From a checkpoint of a small masked image model: depths [3, 3, 3, 3].
Rows from block 5, named by matrix and row number. Rows with one number belong to one channel. Each number is 128 + 24 x the weight over its row's rms, rounded and kept within 0 to 255. All counts start at 0. Numbers have three digits each. After the name is the row's rms in percent of the matrix's.
# convs0: first 3x3 conv (model.blocks.5.convs.0.weight, 128x128x3x3), inputs 30-34, a 3x3 kernel for each
# convs1: second 3x3 conv (model.blocks.5.convs.1.weight, 128x128x3x3, transposed), outputs 30-34, a 3x3 kernel for each
convs0.0 100:147132126118133111117144115101155123116117121146103125143099110150119123129119122095120130133119141129126140126124123116120124127133116
convs1.0 105:099128144157127146144132145137142151132091072067075103131151094134115110070136109160139112126076094181123166129129130122165128092085093
convs0.1 103:117141121157135103137164125129107120107130125095118144108140169126122170111135117095148124146132138129119128117123156151127132157167104
convs1.1 096:165131150114139160137118150143123111116087131147117119139140146179133150168150175151111141143113143115151145094125114087076068116109072
convs0.2 101:124139138154157148133105122096168127127134122094099129090119129112173158110132117146137092116151166134139080124113099147176165096112087
convs1.2 101:107167155091138119137190174122093143120155105135113154125123110143122172146150148128074113115159128100124160130110115127127107133120129
convs0.3 101:143123111107134135110127131121111123138126134093124126163124121129134131119103127153118118110105105106141130163147157134082158154116112
convs1.3 117:145119127126119134100118109117120096141165125137194169112125120112145125114112131137089157114128115156101105107116093100169107086111114
convs0.4 094:143107105148107125160130108142137121166124120152121145131156192180159168155134165106118139166138164147129109152126174127118167118111148
convs1.4 092:168129122172135125120121124164165148139142145162134134122084110140076092134097114120137127126120137135147102121164134118161130091122140
convs0.5 104:127125123116126084098096119138118154157123171152105168093129148151149115133127097163126124141111118116099129096132137111134112138134098
convs1.5 097:171159117164131139160134115159096152169138145127133106133098109128154143102113144144111118131120118163127132114137136125154159107111143
convs0.6 099:091120114141142143169169141144139142107120109122113115155144133129109120121121126142115133147089127115144147141144101136128104109116099
convs1.6 110:114106101170116153094104119134092098172081118155137114125121116122136137122123110135099183165077146177125142105157153106128156117126139
convs0.7 101:133100125172131135164127131116140137117123122098122132150147154100124140109140135123114128147157174144169137094141136143087131140114183
convs1.7 110:148115113157158142118128137128143155129104142122133135149147155177126145105126197142127119162081114150107161093139149108133069183164068
convs0.8 096:160143187150134159097123116120128133112116118107129088122122149119111104119125136122123115122141151119132094129107145145129130109099102
convs1.8 077:127145116092149152129143153128133144114116096127121130119105115135120108147122149136130117127118127101114109123140106118120131126110103
convs0.9 100:141117127128135128136154148149166147130106126119138127132116137149109107129144131121137144156174163101105103111148133081102172142112101
convs1.9 116:115124129136137128112140152130131183139111103124138162128149116115151131186138105119124145141180098179123174090108129153108147068090142
convs0.10 099:130093114144113152134060124137154164132130133139126149123156134096110119104123108100116134111128162125145144134143158108135140097122112
convs1.10 116:105075104104110110088108114128121125127107128117137135120091099119097117098123149141137112104106100120115113089117164096106130116106151
convs0.11 107:131122112118152114110112167112091112125141127126116165132114126170104133132127101096129162122122128112102135140115105109099122111113138
convs1.11 097:149128149096117135103138158131133120126151141121145140133151121126126179129124121103130119158089112150109126117115135094133126141139119
convs0.12 099:136139145099140149117090156149120118112102099109139145125132098124143147147151125147120109160128132169117177123120142133119128184151159
convs1.12 090:158172172132135106157155133077145130109131146114151150092101102125120130085138172080127124095147134077136133100132154141106135148114143
convs0.13 100:123131099147160110146131175141142144130144133119147132140143137130120109103100120122112130117118117127117123102104125130132121110113130
convs1.13 098:116107153105113133113118098119087132119148136131168152116122141136158170153139134134152119144110103146122141144101125117089119136085116
convs0.14 099:140121138112108138129130113119131120119149119144160104121112109108124113120122126132144116112131130118149150143127132134125129124153121
convs1.14 113:131127140114124135098122108127069140145119164135110161109112160148129119113108195108136106104165128171111150138113156113138162101151143
convs0.15 102:130143166142111131121102129125143124119152157130119156115127154134116133124134135112144116125132158135152150089134100090092193130144154
convs1.15 101:115120153145145144177084143145142187153139156154139150153167118164111110140107129122101156117157123096160157153108131141116131094154160
convs0.16 092:150132120130154141119163151127139130106118144123119115093128127099112084129143103112136162134144142139123143153122171112134099112106161
convs1.16 075:117147105139187145105103125129114128114106131095090130109109136134104123149180091127101121146107123128085114126094112124084100101033068
convs0.17 098:152147119158118157137093143149128128129112129120126138121129155119138140097116132135135127114134123138144129106111130089099165112137133
convs1.17 084:101121160156149166139156168153143115151119088112130113145119097149088124124074108121172153147087143158137139117150147096119117113147146
convs0.18 099:167154120157167120139124112129144134159134135135124112111136124138157139162164134135139150129129107133141146142139096159170134165155144
convs1.18 094:126129130119181158136114110160137121201160126113114092145165126139114124153119114137146173139129157181149102158145122123103084114092094
convs0.19 103:110112114118107140124127133115125108112109096153153100110140129103114088135165134149166106121094098106150141126122134119133120124141174
convs1.19 116:142114118117160141099125119123162103166177114147150133124125118108151101104123083112121096117121131157110115154118136123100160139098117
convs0.20 097:145118103109139116108139137170147139113135135126132141102121134107104153140123129097148142107140142149109143127128124076121123146129162
convs1.20 101:175114109177178172107109102164146163098163174127096158144124140184134125114113137132116112100145145148133101149117111103116136072099091
convs0.21 098:114117121131182173111140121101125129099172133118147112136139123128147166104117126102111100105135163112142123126128119123142138130117126
convs1.21 109:180156137133174162099115105133114125088144154099094118126120129135132135139120160138146131093145143136155125104142151137135133138147140
convs0.22 109:136117112143147126140143131149134122151111105116113100122143146129129134121124112107120126126098121110134153126108124117144152132109108
convs1.22 118:146141151103130134092142135128126115123138147150122176136108098105093119129153095089097082143149100116132142169130122159136115139144104
convs0.23 105:112135145118132121118127144124139147134112132158080158158160100129125125123143109151089120130135145140141163126144127109129116120135124
convs1.23 099:123141137132136161102102123154119130152163160151153136126101156081088139121114088150120137149080136182123159140120109138140102135137147
convs0.24 104:144113119132121118108109119142111104115082116156134121135118102126135108129140133164134131164158093174122132151152119140150136174136111
convs1.24 100:157135147175126106149129067125117129114128118111130134110112117108142099083128119123129167115112153095106137149144162107107192120132164
convs0.25 094:119142141134110111130138134130164158129130138133143168103144121134154133142153160114112071122136120087079163132109119122120118111127146
convs1.25 077:133133138118126132148107128103173166109105161138159150106125156102113130114175142156146097186171154176165115156116134119132130117087161
convs0.26 102:126150149151221216107200192123118116162146149127131123099102104112102123106095100118097122123136115109110111115099079112117120088094103
convs1.26 115:123123134165186172136166150091084067072099094112110100119087135137108154175127153147147138141144136165175144123113116125137111116139106
convs0.27 092:174163167149153113120128109135147102140139130127137124126139125188156143129143149150146128153142122120144162086133105073111104148123124
convs1.27 091:126130084108168130133150118145120125106069084155155132106125125119160143137170161115130137114098134108108131116138090142134085104113142
convs0.28 098:068120155148107127127121130125123192144158159108122131128150154119130176138144156107150160149134119151126108112126168128099129142131133
convs1.28 090:106131151127130110097103139102129114130126132128167159143126132143117142146099143105126125099112149094142107112163127143173090115129103
convs0.29 098:143112077124104103123125122140118110132089087132169123127140103129104089098094130114137104138096092105123142144129123127107074150125130
convs1.29 091:143137145141122163143141166138117150135124146113103133142101125113146131088120159142129152112161131116095111145149129129112120115155163
convs0.30 102:137135133157157129133137138160100134139143114121146106119143132109134148121134135139113132143141096112125170103140139113139104102120170
convs1.30 105:117115132166121129103142143125120097115082162164178144149093128168118155134119205160084105170084136112128141093136145153105095140098041
convs0.31 102:142141114170173129188146107132100113170111090146114082118119122148161142127141103114121124139145105122154119129116124131124114136142123
convs1.31 093:135147149151155188193159187095134108120139107167127151131130125142138122154131135142098121123117158159178124131102123140099091141117133
convs0.32 102:141105122108141138102131125120153122154140086145121076157132121144106108138109090163149111152111125139130137123109101163151121165139104
convs1.32 110:116109128102134120158142129125119106126116079138136115135108109134094111145114150110115119126105108136133141152152146136167147135132133
convs0.33 100:117124123129100118132137143171136125168148145139134117121131126151123121096122100118107161127128142120104148131141142148122122150123131
convs1.33 092:137143112121104096148097103132146165146154140150148159144127115121132119096098118120149138122131128120154159111149143088124123118091088
convs0.34 101:093139117113128117116137144131097097108120133107132116143119134132123133107107117122149133135144112108113121131110152153114112150130122
convs1.34 083:154137141178144114146124115145124143123134114121158133147120126113110118157141119102164115118163135061125114150142142141128139094089168
convs0.35 107:124140150143093129158121132108127136122156114128103131124126106165141140119106147130132107129105104126128126152097138149084107137116102
convs1.35 107:123118113156157142124144131121110066109126107126129163130101112125140082110081123112129109166105110157124145139148123074181127098166111
convs0.36 097:117142120102123106148139131117131123133120135155123122115127131126128117152137157136135085140115152141112131112136096107120133118143139
convs1.36 081:104108093134149137141170140114107123112133090106142152119141148123139165120145113123135098114099103155094103132143085126147099155134127
convs0.37 093:140124136151135125128106111131171149150130143111096065127141105151160152150154152148123106148145122105083070089116089103135131142141142
convs1.37 084:146130124146131154157197143130134148120103118128121128111137121134131134106145105091071094144103152173185165135127077130114076119132112
convs0.38 102:157119123173140142129158105105142152134155151119108124141137119139146092130155181109143146105145179103134138137128164092145150099163126
convs1.38 098:154146130156152149123155110156137156112060157155132162154110100142144064108147174165147152196110114130112143157095135126077119109150083
convs0.39 105:136109124165119126151117141139145142120136122106090119125130119112142135102121116137116113134110132106114110128108110163176123143179105
convs1.39 117:141130132142091119152072154172146125153111154165140162149174135128094112157159126136129122173148125191173128125110133113105124114124112
convs0.40 095:120123136110088094129118119111095125112133143146161127112116127117123142127156154124095090120111118107157103089118116087113145094159150
convs1.40 081:110168128124136140117114161158155129157171136122126085123133102125142099126144101117169103140204105145132095122144131081109160134094120
convs0.41 097:150132160162141171142128181147116125169143152123120155155153136150137111116135117115124108099146094106142154150131164135104172144130194
convs1.41 091:103148135151164141120096170155123133173074106138096130118116093135126120070114156129158124141146144172147110152140138110128116099133107
convs0.42 100:133123118144127169137135154151130131119123127127112092152128152106148130141113100161156106148143146110087122126121134150118188102144137
convs1.42 101:140146141093108162121163138127113107094137125124105130122124129140144078138154108134130143125121112168130177132124114103119140056107114
convs0.43 105:126120160138131137111148123121139132145122148127134131125139135143124137133130108122164113148127120143090118108161112140151113151129121
convs1.43 111:136138167063164150081154148097125090126118120082116081128135156110130133147082107135158143150094128133084098107139142116169134150104090
convs0.44 102:114137136122157138118148167120098129121127144152134143127118139110118142099105123128142130137167168160174138132146146136140116114149127
convs1.44 105:157135122158135109152099097091098112086109127092132160122139112115120112123099118131106123123126130156136147149124106171187132138160136
convs0.45 108:104106123149140120117113119150139108123142116148137097092111080132149144138110087101148142154172135129135103119127126141171137150164141
convs1.45 127:115128130099141102153119132145142148122123101122188131162111098113085083135089071134131118139126109087098153102141136102161128144121110
convs0.46 104:141143144129114152107119138114130150093078111150104134132110099101109091171126105091112129072104136131113132131136132119122107109124086
convs1.46 097:143140121156131126095090066076144129125128121101113128148111140134140116156135078138157165118100112145126100127126117131168140123134122
convs0.47 101:122141136113127133129157147134105098130147123092129128126117128155146134139134141141121147143134156131089150120123160117114117180107133
convs1.47 104:145113137134105130102160120185136111114144133115153081151090114111094110127104144120178128156101158161102137159154141096130078118122115
convs0.48 100:119110107127120107135140121111093132128093119132120120131123110172116115171117099115103126123093134118120117148144144157155154148127151
convs1.48 091:118105148101114128115117134166128115159131115176145128084133132077104107117078082101105102099079119139118130168127101132118095176115115
convs0.49 096:155155127158114105158150164110121143112129106127134147101123108138135150115135140088137109128141160151144161119151134107142209098121118
convs1.49 104:145105142117135118065097124145130112167130146117113150121128134166117184168126079112106140127144135179131161145120107099115097099110093
convs0.50 103:134140140143138134146155149142121137118132129128084141126135126135126122154129101129117126128139149126151109133117125136102101100094105
convs1.50 104:156154124126144140158121129158102138124131158133106133100120136134113122143152147156147152136149083159137155140125111123128126148152154
convs0.51 100:114119097154151162142143129133135145149113116131157137164129138130127127158149146134138151140155134155146114116129145128141137135119091
convs1.51 096:113145129120142134126150129089124107150113109180151110111126134176115108135120113136092129107177127139151160137129136169130112101134148
convs0.52 096:152110139127128107120142139123106100155110090119129095116136118106119130117133134157123132095115145136159111133153151120122140162111130
convs1.52 084:143115141111174144182166168083102085146150095143120128132145125143125114155119123127130122123099133101137136143149133085131149129093135
convs0.53 106:112120104107101109105111118122147164146146135154141130134167139126164114127131111134136152141133124133140098113131141114134132103120102
convs1.53 133:130124126095137157107134131111085149121099143096096107134129169119142183128145169120108139107130118122150103130136149153128137151139121
convs0.54 095:138144128095125115116135104156167171143145144154141132159101148180140202163147162126121134137091115120112108157116162180117118180133143
convs1.54 116:145164123144120138137122123113118118102126158117143157112095104135084143169100200149127114137109166119100142115142117089122081104149105
convs0.55 098:132139107168154105161152138124152125098137107107122116113132090098133093124109094112098123141144134148122119120135120167128116146116127
convs1.55 088:142163126129172171175156172115135114090110123151141138132115142159139136157164162118128123116138123083152167121150150149136118159124108
convs0.56 103:108106109139150110124136082112131125125173138142152117104127123148116143119105123095144128116145167111151161127136111145109151115110134
convs1.56 102:131125136132134134109099130124162125141170128130154102147136130132114115132188159150163110151149084117188106119113132115121117141099145
convs0.57 101:129125140119121145107094129117141148112094120119098133121104106136129119136114146093085128144107141115064126111086103153153115156148148
convs1.57 112:086133092133146135100141124109138131132171160136122155133138142076105115141080138135110122150112150131151150101062141119109148114120085
convs0.58 101:112134141124137137135128122137159140109144155117106125153159137132136143113125122111140098123133115136137122143142192105125097127124124
convs1.58 102:123121117144161114119100132138159150136100198132122141157146140085134145145144126112096136164079143123126144134102123101120103133119124
convs0.59 095:094106099103112123116123110137096110137102153166123153163106172162106164176100160117104143100084145125115138169105157199117151156127164
convs1.59 111:169162140136138125128116114124135136127116124110098144110075117145068154190106164131097112119095152114094157104138083064143079094155102
convs0.60 100:156119113146110124108124147140110073140120075105125100094136120096122106083128102152167148141135146104129149113122118116121130145117133
convs1.60 104:077087091116105090133104082130127102133130081097136110129123127099089094122158133104116090093118088104111108109127156125152173109105163
convs0.61 101:097110134100095140077091100121131105116107107116093101129120134128103142110118119142102101137149120139158150108154128147146161103127125
convs1.61 101:152142146130133130152147137131127167112153165135158191109110119115093100108123157129129138092084111121103125119140119130138135106134121
convs0.62 096:096115145084129136126133135106092156103127123175162124121119108129133129123154126118111135136132137124124107089078129113130136143147123
convs1.62 090:102101085109121113152111120067101105146151155160122149133174160110128135146111100070126148103129136129116115110105149110149155131132139
convs0.63 097:114141147129163131120111124136131132105132145132135140106154136107116123135112125130164130104100110138118131152152134132133117115098096
convs1.63 094:113124113136158145103145163124160120136100071147085079132113124134151133177161118129139107165103103119146143133085104138151160139100118
convs0.64 094:149154144157133106155130115164151113154171111142152106129107128169137168165132208131121122162156130130116140140135123142147163155109181
convs1.64 082:106165146068116120073131127088108138086070105156125086166120121130152136120133091114161145125116110127112138129138102089131119144121113
convs0.65 097:131143116110117132106135166134126108116118118142167135129117114141153133108136127149141150156155115138136130140124160145115125100123150
convs1.65 115:135117137101121140143128078105100121112140130115111122137108118115100112127121193137115156127134109125122131147135112133138135136138156
convs0.66 101:128115158145120133124139138140133155134103102066092102142132128133157201118144172172143141152154164103064087145145121140145168112121140
convs1.66 108:115116145137127120086107118120143139135129137069113100123122126157144146181113121122131128133142181144097153125151110140153106074104093
convs0.67 100:145124141113141159139173154133133139146163178122086145134134112140147090132107122152133153138151139151169082096148157093115133131093135
convs1.67 122:106145146115102129099126113128163126112144175147117112097150126117155114140204152134150136176107133135139134145145126095102147108060071
convs0.68 103:130146130133131123121133097118165134112126120104114138110118114113112109110106096124133143138136140128126116119113091125126106119117117
convs1.68 101:098096130137133141114135119114080080119105126130120136126127113115119124146139140087094074126145141108144172125161156097131124101094124
convs0.69 094:151103101115124116132111115121128168100156123125163112145129129111121117113134128181157133127147162135160160138114127171112151125144159
convs1.69 079:124119122140173154112146132135123119118128089123127116116154106133131108107098112095134137145113153114119111126135141100115152124138165
convs0.70 099:134136145119118131124121119112122140119089084119157113141131184168141158138126162141153141098156131135140130140126109126139118104124113
convs1.70 087:100124102144134081125107088171126118184153114141140130154122109163105132131133097088108107092136147144140098084156133077141113082135130
convs0.71 101:104111130117107127155155111144097124109131146124148148118128135118153122111119151103101142103101129103125096093156128116102110095147118
convs1.71 093:134140143140100134130130127132114129106112156141126134113092118089105130125160142153120146151142121132098160145107103123064100126157084
convs0.72 101:132117120127128168119139158144105126150135123131115133147123145134138128120144132138137137124107177134135186116118179095110206118138126
convs1.72 110:110126142103154128151114158127099123166167091168129122135104121136105148167112122118096108130163161137098123170111062125153088085119179
convs0.73 098:112148144108122142139141118109108155104106143129124102142136121103121124120176116107142168149144138135123112135122170169161115103139135
convs1.73 087:146094129176121145175117167138151121149123151119101153155169133145113164135166196159157155150128135142155144143152154134114137095124100
convs0.74 098:141137126130132131121158148126126121139131107131106107156106130144131122120093119115116156151125133136118124135134119146154109127149112
convs1.74 095:114139136121136162111135144166120126146115081132153097128143134106149137097169123162114152143102134165125147125149158111109160112126151
convs0.75 105:119137104128118113112091114111123125114134122138137086106109146152130109149136118099116139131102124126111084135110106147165165119112129
convs1.75 111:154106116118135120109117120135152139133134135129142123147139151082077077157124110121104106145095134189141153131134119099122116114115090
convs0.76 103:142153164146120166156152160154187183161148163183166182084135134104130145097148106151102116145132130110155134114185179095111178125151153
convs1.76 103:118105117120159122095134131142128155136117132200191125105126142123160143123138125110102107103146127121143121143111130130109156090133153
convs0.77 101:136142134137122141134128149112131114120108086119115111121153122115134112140130116183113109117141109147125131132144091117106156088120109
convs1.77 118:148109129151109108109103136121145139138106090142112136157129126137110132118090119110144114130111163096171138123105131139123154125087093
convs0.78 105:134135133135123100165152135130123112166125136127113112104101127131101103110091121118138101156113154113118083121128097152124128136139100
convs1.78 109:118136126148117115103108114161159132157147108104128122154149117147117127146107111095110145105082156136158133145132133120151153138131134
convs0.79 098:127123148116113111116104120096138129150150167094136115138139159114110121138133115119143127140159143147183143127121141122150163115126119
convs1.79 083:177152160128120105123117138149148124131117141156107118122133161128121136168099133127143142149130142144164167118156138065151109081140100
convs0.80 099:141133154143142132139123154135147124128113140172116148141111100146109127114113154118119159141120190135118168153124107127093138125104104
convs1.80 088:117088139126081126123143146121165145083130136120144173093142102099101128107139138127144130124103131131133151107085111128135109142122112
convs0.81 098:119137130082149143093088100116133079115127085168166102141130119143121106138125116122137128143116113147103105133130129148143132122144133
convs1.81 096:117142135166160135128131112105137100129146120105146131128143104136120105120073127125108128131081152130118145127163165121111146109105142
convs0.82 107:121123130126166135147149112130123117123152108129128100136124151120129139117111110135126129127102151125162142119150142120171139142140124
convs1.82 116:091120110134122115102089115115150120160170211122153131116125134125183136096154169150136099119115188123181081157158094181123110180076125
convs0.83 096:097088104113180146127193121149126119090123129101138148127121132114128142090106127130080114124137145104128125118112123120126123123166135
convs1.83 104:120151103155136140147120110132095137131095101145163128140159134111097113131124124159108124124128110131152172124122122091125148120138136
convs0.84 094:134170123123141133141149141112113143109128130092110106135148132144137110128104120129124107121099129123145116147153118115130143151144151
convs1.84 083:167133139218160178160124134149127141129106119170071132178144125163123109155130165095113156076134135061103136140144156110133128072123159
convs0.85 094:110111104139213205110134147128133138154157157088096111141124128103148105138144137097113118082117116131105130137100132106178128113149085
convs1.85 081:112107124128178176135154130097119164111183145102099142113138138122129127115082119149140138110167140121191078156132141147080097139108114
convs0.86 102:130107138078091140143158161135125103108112117121089097129136145101124146121116117126160126115128170133140107160126138136139108089155118
convs1.86 109:113102102109123137117106079136162111132160145140162134121096105153098083117163170083083115083153099077144157123117158117154150124137098
convs0.87 098:128112136140149170130114123150114097163166106114095130132149130147151119138120087121145098143127132115105142129132129106127138138140140
convs1.87 099:107112153135132147068137119161149128104109080113145122114145128101170110157158133124138124119087095137086148115130146138125111163171129
convs0.88 101:090131146101146146107128114116151148124130154108161150135135116130160128113165144117089091105120135124128140137121120130150210155122175
convs1.88 091:138160150106156137131129140130123127128130122111083144130138127129148110111144107114116118094166158163148109134114111100092165090083100
convs0.89 099:140129147136130102129112082139135110153123100159149110135121118131115096127094116119113119093137111139133110136115142125098121123133132
convs1.89 098:114117101111109121112118127134143078153113117144125130132147117124122125099163103110125143134114149113120096124160158123114137137135116
convs0.90 097:126132144105113117138095106144101082112100100141141114121121123161137088139140148146120136144097089145134110152113136133136110195154113
convs1.90 098:116130121129101131122090100126095106194140117099081101142118128112137179130127142145144166127136138155144123146152121134131130111108149
convs0.91 092:123122125116153136108121103104134148106130095125120087131119139145165200113121129119151140158113154114149156154128144136123114111137175
convs1.91 079:129142108120147128120145109169127126122115101142131076149117144151157110095112160139127125111123103120134158123141151109158138127122089
convs0.92 095:118116114097075117114096114128154108121123100144137141117119083152122134150131139108120114149113113166114129132130115163136132131097131
convs1.92 081:109102132143118123120153134135126121134137142112112124103148123092115137143151119073107092119173184081137103098113172132098141123096097
convs0.93 102:154146153117119135118102104126109140117131155143139139117127108158159168139148141109105138154174126136155159116107132165168150135139116
convs1.93 101:133130131112121105146161150113124158117168193101129133122134149137177177122177234110125110097146173099159137176139117127123100132116139
convs0.94 100:108142100121151101117148125112143137126135149120109099135103123121103141143124145091129109114091137140139172119116136117093165145110105
convs1.94 100:137145103155151136150121154120105150164132114145110197149131156140105128134114090110097147139165153155075126068130081139136136019095139
convs0.95 103:141094139152111117170145087158113141153106121113125125123144121126124132131138115140132107151115103119115115141121128130137120134104104
convs1.95 098:160143161117201108100153164117138081112109112102128116110129108138161085162112109140146094117104162141128148138146129122154165108131168
convs0.96 095:137157162136134153149120120154118110116129124158138130144134113144123142111139129147145125157116136110139165075121167093124114089131101
convs1.96 078:142136135138179153128131160113116138109127176109106141117158107132084134146168167138111113107151169144100163129135119135120092085086114
convs0.97 099:133108161133135165128112127113102141128142157105116125103124120099107094121125128115105102112126147109114138104145157109120135134156111
convs1.97 092:127131126144138137124145124115146168081094134109125114110136131076142173090090115095136143092132166103134198144096113116091080147116103
convs0.98 098:131143141161131141155122108109123145121127123133143089105104123146115136107111168101099117138114146149139181107124103134132132120107160
convs1.98 094:107125142114145125109120145163122127111106178125112146130119126170072088089139193131107113213173155134097153085169152132132142086103116
convs0.99 097:102143119112122123131129133130139138119137166116107111108121092130151131121133129097135160131145138143140108141088133146134128103102107
convs1.99 101:165144110128123109098095109162102073150127146145142113126165177142127148109122135096121120138147168152134109095096117061094142124107105
convs0.100 103:144116124103114111106131156126123144150128135136122101139130107149102127159100126122124154099125145136135137105119127083154118136130141
convs1.100 111:111122123137132126103183099107101178138146148129164155142147154108097118099110129118098132148132117168101138129119082125139134161113096
convs0.101 106:132114102127141137130125126130113134121110099149120113131132141133123131117103126143154142118127152095126112131131116108103117104119108
convs1.101 113:119118084138121118119099125144144123111111125157100142117123119111091106109125140115119127110112159123208141133151137120124133103129095
convs0.102 102:154145113146153147106090103168147144173147130129109127096111104125107113154152119076097119109099099133113129118129135110105110168162144
convs1.102 105:152145160133124093129131144108136123103118124109103107142141140102127135124112135183175181125124154130139154088104127123112093129123133
convs0.103 104:127121119150151114149175142106128126116142116122166112115130111106144150103131122138113088117156114105145118137119100115135129121133115
convs1.103 116:125122137131161148136139131102092087124160123101129151090151131126137138132105161080126139107188108077096113123114147140132140159149131
convs0.104 100:142115115133121095150127121152118137130121132130117126151107141124135147168118166115077082114121154125138110114099156136120167095111095
convs1.104 095:132123145110110150095106134164123092138127108129094136167136139140131161137125107140117101168112112133130127141145122089118123098134098
convs0.105 099:104147141134139119135130111136144115137148141142156102106088092108138106111113111125130145129123114112130108122118092143118098140103136
convs1.105 087:137126136103152113145151133122134116118100110116097117102146162150149166130139161112155108110134152191136151148161138164130141114119122
convs0.106 101:131115137133123136154144143120093133123103117160142107129142160105146127151120134131146158129147131149143082133094129130117099119137093
convs1.106 103:117121112137128114162121118146117122147093145124129128139129121105142135128117098116079118086143109114144148125139139136149130101134140
convs0.107 102:108157125097140130143117111124134118105144132149146167133133103140139143131138096126101103115123129106113120167132114114129115120103106
convs1.107 094:137090118161161128132098144105161109139134101124109112155130125114093143142159131123178117156128110153155119144125141140068139098092149
convs0.108 100:106153096136136141115130103136114165141122130119129121143115124114122140128119171159126146135105140112130155118129148123146122110148170
convs1.108 097:120166114141160136121139109107138138135123172121139135147138133180120088133096142123115164160120148126118133095114140166137101111134102
convs0.109 099:103130144117102123134160125100131132113114119109176095120157135142135128123090118134138096127143146128113130138160112123130110119127112
convs1.109 093:099103125126117128115113129145153085111105083114143118077133115116115122119196155109160166078157157139151145125106160158103110154148122
convs0.110 096:111131114134113145152142137114121081146115151126115099122133103146120128111148121097117139113122107111179138117107105099117113144113132
convs1.110 082:175146099143135141098143150122113142103093145139137139121124134145099134172128205134124109131130149183096109119147136053106122090106090
convs0.111 100:112136115127136112124145114157145117137129108183137083074119158126130114116124143091117137145130128126130123138108111151138120113107135
convs1.111 110:100112072098097093145087084094095100161135131128154127147108114131103129110066132135091149107175118102106104106136153129134125146147128
convs0.112 095:145117141121116137133098119109118136088128152102121147121123121102123128123124107121118120120128123132139142139131126124115123151110108
convs1.112 077:096083121101125144120101153092111096107081126127095123156126130119093135153122158093102107109152140147137148128148163125147132153120105
convs0.113 101:110117144133125120123138127154142122139144129140119117125162150157137159142127117131103121119132162140163114133098121120133117089119120
convs1.113 118:127120113134180136091076144092125109122152138090067083140126170146156160169121204130139105131095140144153130134129142126099109094086069
convs0.114 095:112127157115111125140147116160111124131126141125089093107122140140150146098128161113116124130150121123137139109097100130133103118166154
convs1.114 078:149149141123145141160150174150111096095101087112143144083133118159139117132145201119121141112115126116112136164141111134105113139134120
convs0.115 102:133159152109127125128119102166167125170171172116132142152122151118125135076114136136137140107130121148144132158134117096110120160129126
convs1.115 102:134142103177161094140112117141149154089153151138125138116152131112060111148112128138138130141151126119087092134125129135119154117109099
convs0.116 103:136120117129148135111136118114131125104106112140152143134163115144125137139111125122120107106140110144133178132104106142127135137113143
convs1.116 109:112134147134134127122127096108082129133138106118155095125126117140116115130175110139153130169096117131115148110122135132124127157143113
convs0.117 102:141150127127134093126139055130131121134108127152154126105138136126143125135120125100119119134121155111113156115131114146168149133132121
convs1.117 105:113143129114159095080158144146122130148129079124107089104131120115115133111081152116159144157121140134124119156142140144142118163196135
convs0.118 101:153111129146130130124103128150148148136116116144119122147127162109102127117100104146114104074118159107148117116141134117099124109135100
convs1.118 102:167149121156163111148089137084118142143132098131126147109147147127091104140127136117139157151143106148091085196084118136131119108140124
convs0.119 106:109130124101141158132118142132136133087117127108127146114118104106104118102132117136131114109151152152111154113119144127110141123116153
convs1.119 098:091113095144133131121074118131127118167192146129155144134133111111091103112097164094106152095137130152103116139120135148146123117141092
convs0.120 104:158108149107113151131132144150096092160136103114116113147148140141146146097158131104153142134112115092123135139111127113102114099120112
convs1.120 094:110111112154146121146138112122128127139178102100111127149176155132131103117124137118141109097132109139129160116156122147161160103107132
convs0.121 103:131138150134115137178136125138154149127123126121132128119123118135123116117129126114085091144121112095138140117118098138135122132148138
convs1.121 104:092123108147122122116087105130131142120131144119134174123146138127160112142130147101116104092157148119091123155109133122115148085101147
convs0.122 096:140106106171173116149163132143138112113174129086138153120136136169139112137148129131129111125152170137125108133132132101126153158149140
convs1.122 081:149147143168216121143198145085137110066081133149101122119122112148138098130081121077110141116116133103114165103104136127121128135140081
convs0.123 097:138170145128129118141132117118120104167162148140125141100138143134128130145136127116119120134124135127123130144173134123120138141105116
convs1.123 100:116102089143134109123118118141119066121150105117118120108136119124115116127147133099113121127126102126121121082120132097091136131127117
convs0.124 103:131139144153117111168121128111071139105098134129112098124114102124126152112102102169150150180134149137112139104129143165108114088116125
convs1.124 112:125120120110140122118116119134112102120129134140144146140142082090126088176145135136147126127125124105092166121120136111157159102076113
convs0.125 102:141150136118139159114134144117121144139136129115129137153160176157149116150158148163113139125152142131136126147135108120121114134119133
convs1.125 085:144134125127135101156146115112110138105139122119159128135167129132139132118151138112117135109133166087143143140165095140115094140131103
convs0.126 099:136138111126129135088118119139128128149165139120171106118121100147145101149109113098125145120129094115119134113136109111106104105102129
convs1.126 105:147144127136126131111143121150099127121118150102119096103095132140145126113200135164157140100123108138126146120131149143113140141141112
convs0.127 103:156137158109111119105096155135151152172167126139124086113135143147155141109107116125147136144169158145156160133137129135130137081091145
convs1.127 117:144145145106137142145138111150122093121102139147113125111114143151135094145159152128124092140119128110132153104113130092140167110090120